From a checkpoint of a small model that answers yes/no questions on an image's attributes: encoder num experts 64.
Rows from block 2 of the image encoder, named by matrix and row number. Rows with one number belong to one attention dimension. Each number is 128 + 32 x the weight over its row's rms, rounded and kept within 0 to 255. All counts start at 0. Numbers have three digits each. After the name is the row's rms in percent of the matrix's.
# q: attention query (encoder.blocks.2.attn.q.weight, 192x192), inputs 0-191
# k: attention key (encoder.blocks.2.attn.k.weight, 192x192), inputs 0-191
q.33 080:071104177059114090117141108192048093149148122180114160181139152142176157090140136126174155132165114150138127145104158134131119120134090054134121117120187162080120090135139081119096134060116055138151161151157118114162132073113169175111113061138121106128142164147127131149146171107135127178105113152129144130090118091137184167083102158189176070154104094092117130123164034148134096113108106138129114108128151146135106110168076074150106118175142126117134140172098190084067114095139123162133099184175135154114109131109131157191100115147115100146149161152104075159177094134086153080
k.33 085:105070037119140061127119157194124117120141174097089110156143105146155081123100113114142130188168143176099189128130119110087180123110178167150149124138114107167158130123074189172099160125121125140108137061120120102112102140123163109111181136193057138135170134138123135081114097170118120097120133125141028156186095075149108073114086162148123105121108152154089136094126211071117083104134091150101127149102101132109192138090186134127135119139142186180094117091125106105160142141103084139151113111093107142098087087125134174116146122180123157132174122155111149137216128101147121124
q.34 113:103135146042176078130131090117103139149087141092121105120157121126137111093088146154096165125139141083173113109182191112178152114098100134116136105124159144161109084163219139112150189155190135098167093103087132097130105133134157116102149146106091186158155096182125130079065173149172062147087114146095125202095115124121129164156145147131114105173081138107165087154125122162097138086117048164150143079141098122147080166149121108136161089143110175095143108147110180133116100061152138177110138155140153070126140160105156092207153166107098110165093110156146105116115122094109149064
k.34 103:152156124108129168181136104175180157101181098114128145113143143148106108153120156149174145182084120126173103143108069148097088125148129168131096127099174136146171092133119122137035146076110065097096103142126117136164094182134164116123101135096105048113130136139135151087169106137122048110107142111213087129165095135126023149106132126100096082128118149135141194185119106132110157145161171154143078100159134144153155097095161188147139107125097136120142162045162131103132139117156113151142138114142124175062168064140178120120084111157118111125125104122192141159167120144096178074
q.35 116:108120118164087106102131138080146148111146169146189089111115173185115104129168135146033078128145162094129186102161143144106159126114146116147120119149127134133135097097127102147118165167163169178139169073139118120139091136066083203150147112112141100111159112136137136142090085182018070169156184114103168108145139167114200099157114142118112039131116092130088091178150109160113144068140140090107175130124155148142138066180152110123122145079130132074122127117133137153115166087138132116172089090130162114150094084104077085103158123080155178122098129159139155148129156095180087162
k.35 114:085099112089164175172117096160114131161137103117137156120173138105155134182143109112135081054037129092179113108138122142144098122118084111097081137126136141112127195146164140104130106156116089097121094155105197114137113169156158174155047138074194130156080184191102141106128112149134094150167146122096121126113080131128122178120126018113077140129165126092120127105128123145090102161128178132116101113099140123187155179113125065137157151132118125071118150116161164124180120098177113086130108139090111111103116172134150065138103155194163145116154145144187188177133158115138097084
q.36 085:165117172099174118090135204057100141113130099162174140151088170136130117124158103139127066119109116152064126076115116064138106086129129133153096076117145117121127128187085168136173186102092151131148175128145192054126123147166156054147158102153123092137087102089097115142099092169140120137113101149122075130140138167111023144137102132105127158092136221125132089149183155128143053150091118143142139145124170121091155158135169148111115136128146161077136095117125068089143145162157120090111198111136140119122176174155150188095141115153147117162151097135085176082126109135111124153
k.36 095:125128129082116123158192099083111147175155102089150194107134145114112138141216134140156147175121081123049082198174079105146078106141094128099112094085169132101055097078146190119103158112166117116099175163161082118161166133107108106124116142099217120109124145130140129146195166108130138160118142115186138140085161108162161102158191207111126104140198115117139107137102105060105150166128129103151099114144100141138112142123108088140099108136192132102119108114103175081142103066164129142135163110169136167155154073097101105119070134107101153096120134156138148105127122160094076137
q.37 098:147107154134176157136158102198118122156137158103126149147102164144105143167122139170088204182147142208109126104133155130172105134148097131090114160148118151188112128141117136107089112134112086093107100174056130172164167171117063148115120158172154099116104101083110121099136133123082183144102132032132153097138154133105117123112075050150121176104107178186168180158090125083101105128103136139138126052077082164111141099116109184139177162148132110126135124192123115104090144168036130113149107149158126111097121170130096077141121119169171150138100154074096102090153162106152108113
k.37 095:112110182142100176130109141044117187081126081104095115121147100150091162081206120160188126127151146138110145114136135095143134163124149151153138205152173097145133144134116119104106148133142090133187168076123153114103126056151105180118117144109103083072163040096029078180152123152119145175156084076117120115116067082116165125094172171120091184176148081150148139175107118104141136131135117114173186108168085151147112161166082145139114125117060146120139127118115144079121124098120142095128195127116140118136160106144163134118101164121160064161137153086121125143114175143127109164
q.38 085:117159064117152151126111110109143133067154070109089080086117132173131186118083145137154132169186117137103088174098136121113127114151076122137131132097135127101078166050055139149115034142160111151163131118121144080144195156128143136112118143074074117132145141145184109097105138123177065120158149125102104122134176109133122109187128138144113096130138094121069104140109165138132157094105200103102144114059090162109137139113162183187170142187110142119139102117132108171119088185149134101140114142120170125172165140142103080143139113107146111112058171117174178159114051134084168187
k.38 093:172161120143136128096082127112138094140098114112146113093166104181086101085113210121098153129115133105119118150106126136100137171155084106116151121091135124128131103107146116172123051156084102125117156187108153152187134093159214112200093134164098161154086120113158183128106157164092069108127181138137139113120162122082104151144179089092074138125161130180111143101178112118155125162129147087065194098140148139141164048143104131133163150107090111084118109080159119186109117139198160078121126090147077131125146137173230161125206114145116124127141090088094119104109134108154110103
q.39 093:131051106200131132147125161138152116105117114082144132105120140060099054120152130155121130123049121084130106106130101157171064151107167143171145114161099086092163092128102202150152139121094147139078164102132125219058113123178149117160163138122133153116156169126120097194176157142131146134165097117104121087093083086117115090135094168085161136135180131123156187115119113088135129166141099144157122164164124079133146142082108185165118137077097118170147135087066113157153135134100079089134124123069070140102154157136190205133102124169120114152182128125150151140119132150174082133
k.39 098:145100182200122137058130142098105157129109108162113092087084112071129126117139118128125167144185162192146133085110124164155136127122116152121156166155109144145161204137161080095168101143093190133144154120150114104128183109133036150090163120113126199126133128146110099151127152105177138105068123132067082124108126189134140166129112162151165139110178163102124055146092126161155107164099125123169072135118169100092113150192141092111173097131179094122158108200120127111126070109133117106124155179171187090147095101075093149111124133136103086117102101048133118099086105087124142156
q.40 107:206185143144101155126166144146125144165132107092150093120092100105181166147123065105183102079152043081164128149132101129094179116127164158123066103140113116113088133058127106150128093149129125082140100188154176145084139105078057105122102134122126136082080086107165148171103122106117162101138100190145158153217125166129136100108127101159083141166061064125074134146080143158120168167091140144089117118083107161134179144148116097135162134147180113128174107111106102152068072167138145133147202121152144182132133098177131139107142122179124147118167082132127122124099130128154119121
k.40 106:159130132068159125132125106144120090061136144120138139185140105061162160139142154147146082119171036121137089202159120129159179087156126150141146118133098102136102097197108115158158178110166140160126119167078099168154165093097113110152116101122142103140081151090135091151147125100147107079093070119105163110069179142143119078135116132178182119088162138125121127112139102197128112187142121123168186135106146137118027136074086160115051100146142188115119195153099156126092190151150130120102126132116137129101101152168100137123157072084110150111107174114147156104112124098134101192
q.41 091:210138115173106169131124176174171143168113180066102182136154114096091077147110136103120158135120182182109183121098102134097126120164166183083176161162093137128069139091089162114159125162097121084107126158121098093109149059148119069135099191143110141128133118080058067105143145142108182083118134119111150085159113123179114106182115128114165163091145134138096095075131149135204102112157105102138139169187117135152123091080159125125149178124132163104143128088119106149157116063112134084118153100137111121102121077134120134132168146140044134045172091109106143133160149129160139141
k.41 092:082153100086112180111170140128126125100077105204146176154123129124132094130107144150118077041139159144178113130153129169136141134075124107150155169132113135117158105099193106134130115117146160137115106100102132151123074119083114124128203121145105160124075115101149094181136113077146127148117099137107145122119117107089215106072186148113128166123059088158132141117114088160120127088197152184100181157104140130061088060166154119106093126118087063139066162175120162185118139189158196124114092160151143159149117175132098157138114116122126142146133164168113087137063160135098133081
q.42 101:116201105170179145111074161061085155167146108152067128106172122096161105166090123103183083105126149094188112118102130157108106169121101124125122099164086098143143143201110140127186066014139177142086147127079070175120141151127107130118124122126112150120142116176124095059130131120131173110123100150095113138088195111107061108147092162128133106117139126146152141122181137072155073140117141097104160141190147108164113174156116129106087127130124086103194104152124162140142166167152139117170165143130113125157152143141182143180046103099158080101103116167126144132083106116119135152
k.42 099:127106162119134139135166106137107129178075124107145083134116203120154114097119147122139175118097091127155157056089088098140123198153166103108151106177099114122146135094121140078151161176131105147138125108149092144135101106149101060156190128092090126043144126136102107126185165077105126140138166108142167162144126146162149145134103204124157108134114159146145165121149081133115168095097102129103130139151151080056155078141103054145154134129126100110139115128106076127157112149068150146115089117211192097180120140109032139187155153129113123164070127119186085075105122088173156146
q.43 107:133119104139164071129153091133112155197091147120064143147166147118127095137163083104137137102145124146115127136167114137071147164137119127144092164052116084117158171141143106130142140174145176125101101097125131106131055185122144140107122101211203102090112065112075179102160134130136163168148180136170061151137086127152104109067181116065159146068149132104147174149123117115079145152159136125144074155190164115125173097128130124121065143088118117216100141148114062116133173119103100151092111120158095207145118160129077130090098126126117148133108139162115119068166151148119091124
k.43 108:152127137135098158113211131111124179132145142097103094167102131140098143170131130094074102138092145087000128106153166158159095091152123113151111075164143230157086177180121120083098156114152139139119165101153116148129204176066111148070137132092165128136166119134097155178158137106108116137124152127101126091137142181114110131153166139173186122110078144103118124206135092118131117067121105115123092118109157132100157143104109179126095086102198083116155051149136125107059111142100077129130122132108114108163091123195115128153130130095137103124143137196115091142108134146144124155
q.44 093:157109125057098162140128097173124105139111120156167113111103050138106139143176132141105118115102099113219128132154136112123146095140145131098122153173099147153155140157167125139120208144130142109099094187209140109154113138147101083153127104060101124160095133078149135152145041121140168109117126102164097172086101140120134146104216071167112182150167135141121126127055146107116119164102155158148086137170126084099082117118102049055102118131158132201097156088135159091156148102069186195165090120127118151117097117124104131072100116091145180177149111141119116110097126123134110132
k.44 093:160133130132117077126103110104178059101127150183152150123107133095111119153071089155114113168167160103149121175128177135068144068166125154112106135172137084062104064118119100114118114067172208136170114099127166110083126120155159173078119108118134094144107168150102135119117162171150191174140101216128178122144129127191085110090107105122139111118046106080130109116103153148124140155125148162134071135167141131140126141091149159164122148103084165121130088099146046155085130165060137198131139135098118071165146148117093111147159141112169101129114102192128086113146107178108108146
q.45 095:086132141120143117180099095152114103052164166170124125105078164116143175119139181111154137125167098167109121142139094152128140103162101139175184068082187111135125140175084131090102080074103120174155189088148095091168133111135180181072152160047104112116168177129151180100163162064184154051064120130163144126131166101150145160135121145121081122152143122099147112104140129140140160126119150135185115138103129115085097089056153164165126072097118113180150095143188153106185148133171125108169105091108119117108119091153126149124148070128113077135151117119115150138117128140068134076
k.45 103:158105086140090155143078139089155088092182105158152117110136135130203120092072124112110107139146174097100121105116170126111146173100132090122140165107119142133136079090054100076182096077154146143137047129091130145072124123120123120159120112148117156118132133127121140067074099173107204138154107141163158085158087138103125158219107056073156102093188139102149110104171168120135104092123109125116142137115142117131137120162135124133173209095180119131183155171117121153162129154071125139142110119133113154152097211091144120148147149059119198157128122200085132154141140104114173126
q.46 086:099095122105132135141130091092145074092158121150139201122166103143079152042103138102133125163131136120070093183113139089149176097099080157124145192117168172156159113120102127132092114152168098159116079133171183110127115086147140117101097114145128125193114177137122138150142137107158039163143137182131161063163063135089150087126185151133122127126106114203170064120098167133112174167111157102086142114055125134102139127124135148100155109164150140109086183090111089138110092137135141112034103180102176099196134141127112091133121165111116138152096140080146124163073121148152156148
k.46 100:109166082124103078105122144165149098195080180158076163107118077172082143126125164136097176141116127134156113161129089130114132088114130128112106081080174139103109149166142164162127076191054139135115129127159129086107152114114121193117118169170151124168145128152172198118071112160120080084150102119156134144099168069134143147155071119141084115179101091124162119102144131105217126083105150129143135145086033156198108156127179138137125147164091139154134123084129126147150141146107121132125158113179111143136180079109191092078119137176104093097111132068143145083127080168094153134
q.47 094:118136123156095123112145139116174097107107092152127098123119062137122159161126168151100149122076097115085081154114129108193087141104167121185152130131116122106156129083183128109095117149087074111155118142078050140090117098124152144192082145142145175122093144199168159143157125098199131128170104112132147159150159113130137171113060107110145168160172118094109208097154127159157149089146119137168054134102141112150101235136109078125151078103134108091089169170165110106144104121068095128145102144076128124089101093134137140074152157150171135113167194106140139171157082152107183131
k.47 104:128125174190215065097086197163119117142142141148141109122121124123087150102124065070073136116143168159155171103110165106112138170068165139117083176134090089154139108077132106180095131152123121120129144142157150154120084141139159109123131110149102174148180105078222129129092131127145213137126138135116113151170174145111160099085092109135145166154096169132060127108123159155088119152097106110089128143200128150113107140105110180107111111105127155179112135153108047148143114113119117160111143122060109125037107117116102156090125130099157140126163153108092071138218122128165141108
q.48 106:130118151141090089096103142185127081108097093121157082113123066175135110151109133180072158176096103214134149126098107132098095106125194093116177115122108138063117123176168144138150201161135161190160126112112164177140088154160108173093112142094154124129135136099128145055101152138168147134088087131140122084152141056109140162119155123156114149164124129131144139112108157132157102159120205137139081119147097116044101094117101109131157117132106179123076111116145148123140154168092206157105140141123106105128070142103147116079163120084216114098182107097161088073174088121143106149
k.48 100:139110124151155095094160159129060167132143206138151134109182104076141112085140141085141077117120207126111119193138183074075195078156113107141137168087112137170124127165147129137131099188140138132167150097095089105090118146108171114185131117178136103151110102152117109175156125139085132164147122120063138110137191139118190137119131129100131149133182158136116083110127145132113146131178094122025143186078118141101172139122126111113110108147140044124120178174093068094163121114138118158097169074145113163134057119110113106115080147146094133131130079112121197079153155140105136127
q.49 087:086116199078203107080179097097156153149106135118186096148159148133076158122121150136126117155089114085142090099182046106143127092146155163150169171168123170082105122142113164150119113149100078065087117049110146141103133095133163114117156159106095086151105123141185158169180090099153133122108139113142176150104129145135132141156134122118142190159201120145103120197138108137089089147156121218127084141127110132151104141192091122133106088149123074146119094151164115138070072082122112175155137129103124102116179062152097094145106098121129121137115178130149197099099120158122097103
k.49 106:084102171141193110031128151083163144102195094123178102172090108202136111152153135081140140173146148166084104151069073164103102103095156151151111115166152092196149083152125173153129195144134174148114136159109120144176135138094127115107088128112120107148178096126116172133092116180152133084127153140175104151093110106105156136148055087140100106134139121162117162178137157054124140131138075091164099098112143149125146139128160142115118097062099122133164073114066153103167153090153115132149072201140104174099107118137171134095094152127113156143112106076122134144153155146088116065
q.50 097:137162102128156193173097118072169153150131161159105134153111181120149085141144123150076176233104122163116149188086109097184115104133067093114100088077099116091102078141156117141172104077115093168132085113106178129103144195150076118103149118127121047082162155128050160126107117131111135111147122146137128126145113094166111076138157198182089084161181171147091150132136147070147086132138127042159121129155160108136127142109076195083117186153141172155156115070080152119115137094119120088144157126113135144151091129144135104133104117114116164147154098129144152124104154108118157138
k.50 094:103165115099166083110108132172139122102079116081119155123116058178154186138149125182202159067172128125153090085176084142121211161122163113117139115132181130157095119146155140140108122133143070076185154162137102137094169100120081160122082122089160113105078165097147200099124161110157130157099137126166152091124104129154119178098151127149145140103088115126125086168094166201144098120084173134145158122070128124136142126149100119099099141080087193113098159145107168127097095116063184110131074145125100134154154132168120141105089165144141094074107116104112114129081093112217144164
q.51 097:187117088113078093159130129121129121096105058116151183124136143115120167053167152102182175090201121141136120176153184113097104139103134118163113110106076129138144110117159175082135181089058172197129066108181139176135058128137072131114140118068116108125113140155166144122094129166113101142135111119117099222147121114160105142157108190115144102137113115169116167144127117147121124078147132146129114117096101186111144155126141139150077140169139124089115120146147113124197158125111139082105042124143085163154092074141190105130083181137091134190170105143078127126103078140140124143
k.51 098:119156122130099186125153069141089119057109128135063078109172096128149162128111170138179139118104105130201098110140090107168146146171153161120095152159075129121153188130080086157113157131089137125219113116116135055153082081153157161083114183119108118095128140150171179142136132136150114174075145146172122179115065149167083040136151173159150135119128121079085129142122150141069117129127093208142108085116100147129128082132132151154178096172120113114103099143126096100142087136152149135098122138114142135098089156190158142184159062168125114133147168105152129066132091146120142094
q.52 096:066041142144156141156136131163161118115083141120089180080132105128119114138120148130104128104157128096130160167194143136118161176151135099142151156132179095132091092126095086126130115134142084145156143133142063144110166158215111102155135126107045129143132163099175135094107134050178103077116107096186129144093156185079136141152089097109153148095113141114100138130095179155124063106170145097125144123128106127127139157083155177144111111154109221170138165137190114156156175112122068115096134078097156120166161085146149173123152078056119049118110134118070133161099101121123132144
k.52 098:094132118080157100135101084133154141122150150098106094150133129079145113095088081114164205102091154220076150121126092146133158142129117110114109112073113172148086119168093169127144198135141128132097160085078161138192185122086133204113128181132139115083119124094170097155121157144117110163099109108077100097113143103119131162137116109115105078078116159109125104128079116136187149170095102173068145086158213167173117160160143133123152149091148106143174160157140161096136129134108095146163125118148122136140118111183048169107138125075077092175161141140158104126057186107111159096
q.53 104:144161145161134128136191160155149194074116094143130074169121154164126112112162145132124104188168092143102103054115126127123145066097146077130122130126153045162133119034145142141120155152165102083141162159116160130159147109140100167096135163062128113127169154179107125153136173066154129093158147124053166148099169136135097152102111149085097072133128151111132101147127077096152154037138145201081070165176141098167147154115120106098162107099121176110060135111125138105127134131078132186175123117161178108119087110140131149113116110125141138073106134107067112121170150146076149133
k.53 103:157151165097103152126109139134151180156172133133140077139153183110121164104194149087153168077070124115162106079067066073153129089121097078146151124150079132186139119127084168187115179173106128136159089118163159160122101134163114119090173151132121173130125106149090139110123135160166130147092125087143095179123086120141079143134140170095113220138153117140146098146182111127091075119147120089167122124122092090090154094162117165123119154120083149183117041200083098064136131084165119118115084155104118090088146139183109107107094165126132151105095162129155205102115143155115107126
q.54 095:091174112196176162096106201106129117149149177103142129149049152143149136159110053126186176124100136083167110142163139072066127136133130116150121148107084083162149158137114097106144083138138127144080069105136143133122091207170148113135173118058155081163140118115177084128148127115067146201155125131117141148141162144124145065127120167133128115139106127155070123195144109086180155159055115113115142086105152132162128104129134056182126132135134129111134131080177088144096124155136099062097177139141098141121152105157138115182094110112094202120148105107121120111136178151105077120
k.54 097:159093086100134156132156126061110119152148149138132128127109052137142181055093146141097114108136113133115107127169114118094091160144172145152166111153162136080105128102149147147121090126120127086109068169162153094092171093139155072116122123184133135080160159165109128193070160081127168105130094116101141130095187088167176160162127099123149136134151147109139130121155100060157156114126162125130093175097059113128063125100130110135156132134205144111065210111150160113174150192151124130092136180151152142180119143056143096070120138139149122052151175133132098095162096142182079116
q.55 088:167136130093159127100079153095133089150205146131157163124085154091120137132095157064156113071146177097172124173143105086146148116095115146156108119088080118103123133197111125074096066119079165127145070073138126090119127118078142137133158121159120130136141120108136128134219120183094178152173114100109164174106077128135140102174150144111159168172146100142164167108136147117041154146133105139158178089113116190162116121206150134129089033177084056116156126135161087183155108117134104133152143110145117088121136124133097135115107105128132117154174091161148101103089187134121126080
k.55 091:152114139114157162104082155136120122092085135118090079151126100117133098138118113144089056230145133182131136080141177164190117085069211117120048126129165133135190136136159070127135079087120112177088148179120050095133128128122137106162054113114134133145075120123119159100110174157152119124158085136146140123150173096146116079128099146146124148077145149093109159133093118123118170191141110154132085104093087094139112117094141143164115155146129137103096185106133099092121128142102165136134189127208129196125115126121129129168125144142220138155086167091132098119148140190150147099
q.56 110:105090071154076144155196095143073127124171143090174195172050092128176066105120137114172098149164116134090096131135094162170103149073120187101139103109142183223154124108094097186151138159147158087131156217133113163128120105079102123099099110112117183128105127066121073147072116107131127162160124165165129099101156152132118114112182137134092045120100131101154184106135141143062128088136132133132126077115126135157168119108129084106118150093118168095145177134053138196149159111129119107114153115144129109124116141188151140177171142144107143084129100107110109116133153119118127134
k.56 104:109103084130087133156130110175169146185110111131129143093115115133121154078115130112101133070155101121145119117106180131124087097128116101115102119126139134140144147109169075141109106087104100161117170181072176164123107137129145129146115058184154144128108151133200176136160086090136105130126136114057108079125104118121194203090107126103109165106146161149227069152084141149120112076120132147133152194162091131146106044123147159135156181155177098180131125146114107174109152132088171161115131105065158080075151170083086073114163087152164099127102126172129151120147147108175172179
q.57 089:144126163123123137072162097168054104100088130123147169101169080146089199132101145172083164110073143119085115090104158131161115080103156170160175180174197210112145160129180159141054132126080129090172159162169097148173130085092162140136137159182121140158105070149106095061122127126152103117137110136086094115119144077097151173159116102127115141083105067113140094130130133157116130181136123112154094141051110125131132133123065124118138104131164079145135152199119160130106051148111135140108109176106112114100156138111101147114173154159174133132115146115086075167115102174112117090
k.57 101:150150172155171119154153148094201153183146112146159100115109204125108143137139115103100068115178145055112158191108096132127086084139063166102180138121096136080088095130075120114132135089146124150102152087178198112099137125165130121137168122122131152135177123140100092115146104130104156123098127135115144141068114157072110108153144068137108096155126106140135177150134147083064095098132125123090098142179164113091175131132158131090113093170127095187177074142149144134152163142114084153191151077098193093114100126132119121157145071091122124173136160187136157202141127067070120162
q.58 107:121198100108047105106100099145111152139122163180131123123148173143168129124120135121142050066122135153138148112131119204140121152160126131111071128120143127194147160131072171157168151129200121125086194151094123109111170115128163094129049156158153150092113099118127090165111096103146116150056152123146089116106107171173145161145125142134146185094107101120142101117104110199152188068080138179116155194146097080107116126114138123130163165072141124108137102168107122075085097141192190142127055107112137098082138149065072121078107159136129142147100143159116102115135112118114133166
k.58 110:131088121152122111175099144171125113134131099152114214104143167122128039195149171146098105161135129157152146145138127124175104149134120137116154144084124053133156135069103130116115122124167114126129074109140092118136083177056147139126165105111136152101108122088179083186091116079096113092172174150120158105201104107102136128122187167163130134141111066156132207071150113086167116122108178066122128106168141127143135118073149109159115187106131098088155126138129144169146118079158095044135208081108101120111159095116135139141182108098145165148098094134167080175115148120136097155
q.59 108:116117147113107100127137159146191133171152092126084139082181129127123142107136115099107126090143148127124148113102167115114164193126054141112103111089115145153102081117141171091166095131139117162088120157097137109170149132110170109150138100185099126109141130125078165110132097128151148173105175164116071109223116163149110120041136067146188134146088139105153122080160136102193090166136095075130168117128150128106151123114176194142148151104127081136110066096082165147133130074077113064154143131112137136066122136125156117137097134169116131138140055210147182141110144079158106218
k.59 114:088112083106119132106112098114090094119118024055123159109103108096122155152134094185083095154145081105115146169146193112120135155112143079134117135154129146075153100090180126137138105101149100127167179114157071113122093119162142155124205110162108172123125117128135074134145138082130173121189137133119159144121159151172105086148095170102096170143113152159136077098117121194138106173139173122192129068138170128125122176117100171129165102173112194134116155094128115184144149120172091110152087124121089138138193116090129146172136122129128136117196124081055066152127084156113058115
q.60 103:111110120120104115128184152093107196141053138159107164081149085106131093178165164115087100176116151128141112088145134103133133145197099135135163147182076128097171153125140049144120099145067155127111107131123120093077080114121126103141149094162192115113085092162149138123167156179173116132141106151162136132130035109068150153080119061093122220147136079106170106156128122073122114171107126140145181167109145111105121146139132129112071086071147124137163143110145132075213153137086139172101144126105098150145136133084116089154152113148143133186103166134127181188137160138101137101
k.60 103:190118118125097096151114145167142132107119136114176141147080122154106203112119046202124145091124075127159141130125120162072140130157177169115115073150186147097073108150103104110151159138095085060122071088221127154173131189093069174148106178031119096122167073165191146120098108131108158101152146169177144122157117119094086113122157118128119083109114117164097124080135127130110153127107189114152145116121144171123090131104104101102108108078073146126168107095162155137104163087130124133140125100184122143176141121128156166194156131138133138117146112107130113202134120142104095096
q.61 097:163075088058164125133088106101109115141194104139143105126095137108111104147119072147141135116124102104161158172134075142115156197099152205138104094133173143118064119101051145124106142103083147103160127095171103151138140110135167157095118109184100211141108111134183082135165152112065149083132088141163170102094170137078106113179146091129145084065153160156089122127157128117114088153173100095171190100062135114125117117148121114088178112174139112110190183131129102142134097165195094102127138101160139124169155106127149127182130094137090086098164134099168142123140152097175120080
k.61 110:096156157214084185139133119096097114103093169188136111150154118117138082122124156114131141175088162121138152149146213189120124169110060080172140136112131161164137166147105154072095090128092185152138140122050149161115160102160136121115111111132103120145113157096091145094157130144160105099119088126065099189145198118107180142078111170094183095144131064093102179137122126175149193128119127150072107129119135131182112144159108119124146096147141066072100148080183145156079152147071150184110151142141131086114093121067129092078134161115100080160133106141135115122144110125122154152
q.62 103:121158143203165119180067139141155142159164153085086078135193169109121166118138122147165104084146178097103112100108176137120103089124154104109107131111108107096171158122174092115141102153205162086106131105105121077106170143161122137204130112163169159071118151154086114159061123153061149140082137152123190050126107116151120088084111151121119100116099143162148136056095133160117189149096106118063122116197135148120133089139167096158121184105136085115142094078126153071068170168178123130139136176151106158158119132119105150136134149102127118139076118102168106133164107104181153126
k.62 100:190139125097075103150170102095094061167102170198088181140109149127140067161030159121119163132080120051095098103118095105147143161175089192121124103116145086057137155117239099078130134153118158109070090141145136160134183122085105102126150115149139134166121116166105084133132133145098105137126123092151097105140117136175113158139138102181154124191142154105137164133123056127146112108101084119167176163114151145111115177144112050139139101131168159163109157109178147137104101144083120114126141187077108140141137146153145125129101127128147149102155133191081117084096137116161124145
q.63 111:145152143107124150133090080118081048072103135147097080168129105100119145108114132128107140086059100126118155140074141145122132074147145106112135151174208133095138153120136123120072146101172104129159173115129105074124110121052135151143089146134150150166161137107124223156115136172112088069150160055075066161128150090133152120156126160141118128156166164079109091142117131112123165153137144132098096172156162107138123108099132152128147166147114099168104151155118078114102128143180101174150112117108184161149122219125091182078127159150105115093056207130160110161114089155132186094
k.63 113:132166171156125115188129182117147129144152152102139149124150207149106084172170134105148130157144113125120147097154128094132139140110133138122171163133104122130097109155088147105161105116158138145080128150126114096087113145191080079169117109097099091184146184115036099039167104164123084159148136141204165096136091185095077081134144099103134063125113136112133121134148170112146088142156077138143146147148090090134152134150137116139060144149100159080165056112098079147093042191181173084128089100119151076152141110126122165148133142107078157119117111144158146125146113077100179165
q.64 091:169100109065113120145098170170126091134142185130143135097111183139090136145081073099114122101109067117134177161118093100155099154139081092120123171139172165118110149132155172137159171154123082154135099156095185083064134164100183164167148143155122039154110104099119138063151094125081117127071097095141071153143129076093133186123169126134096138123115110088080144165137101099163116155139140080158156126138122129185189127105167165143128096121159116161119186074110105130123161103101162159156132177119146121113175080057106100076107115096191157138079084150171169117125126149118173151
k.64 090:168119135153124081168188167158109107102130124164125131107076050153132142127134093134148104125162172142175118112162160155135130110099068090096133141116062198102132149124085041153075214099109114133078161133169197058111177126113084077100156179132139106139126099103118079179119176113124154102102159057066167134127123114167107119128108165165147128125155138139150146124072152156161082104170150095118123119045172155099131097154138127157101135090183114150150087103099143088143120140138109082172129151124143097108110179090155145141112143185088151145124124090107177138150137128074112121
q.65 086:121095172082161095138072210109064110167126098111168132113049121085047153147147129171162109147129084041146184130139119181110162046117089110172136157100142134096109142119139131174126081170085114165142144112095162140181161067158129118126119153124124097094169114170173143126153119132126049149140125138090111064124086072134131118131130118173154159129192120183138112103128063114116092119109102135142151120130096136179153190081151130133107100113143132159147116118141117095137160127156157130162092178077132118145099162120147151089105190109074147101132121081119145180155171159152158127
k.65 096:116111187102153140104126103149169132093116099137149184164124187126075148179106172114168093087131108134158187120121147125157090154107101138132076139076170138117185091116175101072145103184145194139113136142084177151120123185069146141103173161111122064142102120162098149160093074038094076108104090117102175147083114122082046109072145123126111149104156155184101139106115103179155146127138149131106139130187138126162057141116135121130144119098152069134184131110115183164124192112083078124115134144189154091101128114121101150173085106129137139127117120172112154104133159141171143139
q.66 094:127123090141074148113136027108080162102135083144124126145068107184160160108163117139143135160141141139130122174132117132157168140112132160095150078086158129163137131099140110148172122158102184110112153134185156128142116063099149103079129146129096178100176083119112154120138158108098076149163098141154187116105113143170148090189164120130118088088180164149119145062099162092061137068133061154132095104125135080070135145162088140132102146108128125113124176062170120165127121153111188089111144188194157196154095148129131150121160138104147085121090145120072100106185165119074146125
k.66 098:190122134101130137116137137105143080168102066109158067108113125116152160168150139118112162135102128101116103183139140103128193097215133132139126168068125076139075116177161101215134138113185134119131123100152142088118085096207160114203124114121107106099099113164130116092184115179144153144069078136150150106148117037115106119130072191169116118131161152113163084080152133117157110150126078084121132111204114136163069134115169134109187145112121108199121118159134122179097169114145132156117103092086117126142161099097092050095155102114150092152137147160106148112148132136115112120
q.67 096:103158107102096153094120127090194098094081130141151124142139109133133142166101116090179082136145096120105181150112137112071112169109160168096134165201117128073184101103162139080149088125135104116061179172116124131119108147087131094206140126169116124117059126131100146158149046150128156089078168105110132174130172160114161135111125143129086148076141161137130172152146137163127078071079140152095142134186131121136145140137093110131136152143110181110161202105159129135105182130173082122185108116043123165103125154146087120118070134153065207181144103096129099148126099129124105166
k.67 106:152111153115116161127091135162123220119160121134131150113155128107126159124105159140114111206091160112136128103113151109156027152117075168150137125141182168116133141108029116154119066113126077134148144103107093101069134131105095129073183096087140118096179062102147165157123181113138111112118171162169114134125139123136109194140177073111088166147088158121056177162105167139088120096102137160078123119104157166162170119091113110171178178189147151097153104170109169075126081112155118137167135071076167136145128132105145179131141146144105125085149125144086152118108096149119092112
q.68 102:080130083177181143148042157115159114130172130122128197103093126157134134083119108093149171087127156120121193196159130152174103135140136113080123159165107122101131163175108072083125122143154154117065145176134138082134141195150092158150146124112121120109088074123147156105149099104195146084094129156155119142150165156104087147137071112171156165089142143117158105132188140055126104146091085116130085121171134116104095122142094150185131226113103126135088149206087158113110119119110130157120146097092052139111128131101090056129148137093139136192109087104093155144144143121150101163
k.68 100:173115091161130147136149103157133125135162174063094132085115133131160098125110148126064187131142170142073087087085124119136097122081134168109105086081180126076128101103091093146168118154119159127143116136085087110107099118153069155139135178179150129068120167057146111102116122182150130106145136178182106147083193130156141174179138115110082114139209140092068137116104181137103129097118150127105096117113142166091195105129098076152152133148128102151137092173125129138090092055173112131172181068147115109124121145068140150153169128155174111142130184108101166123138153150041117130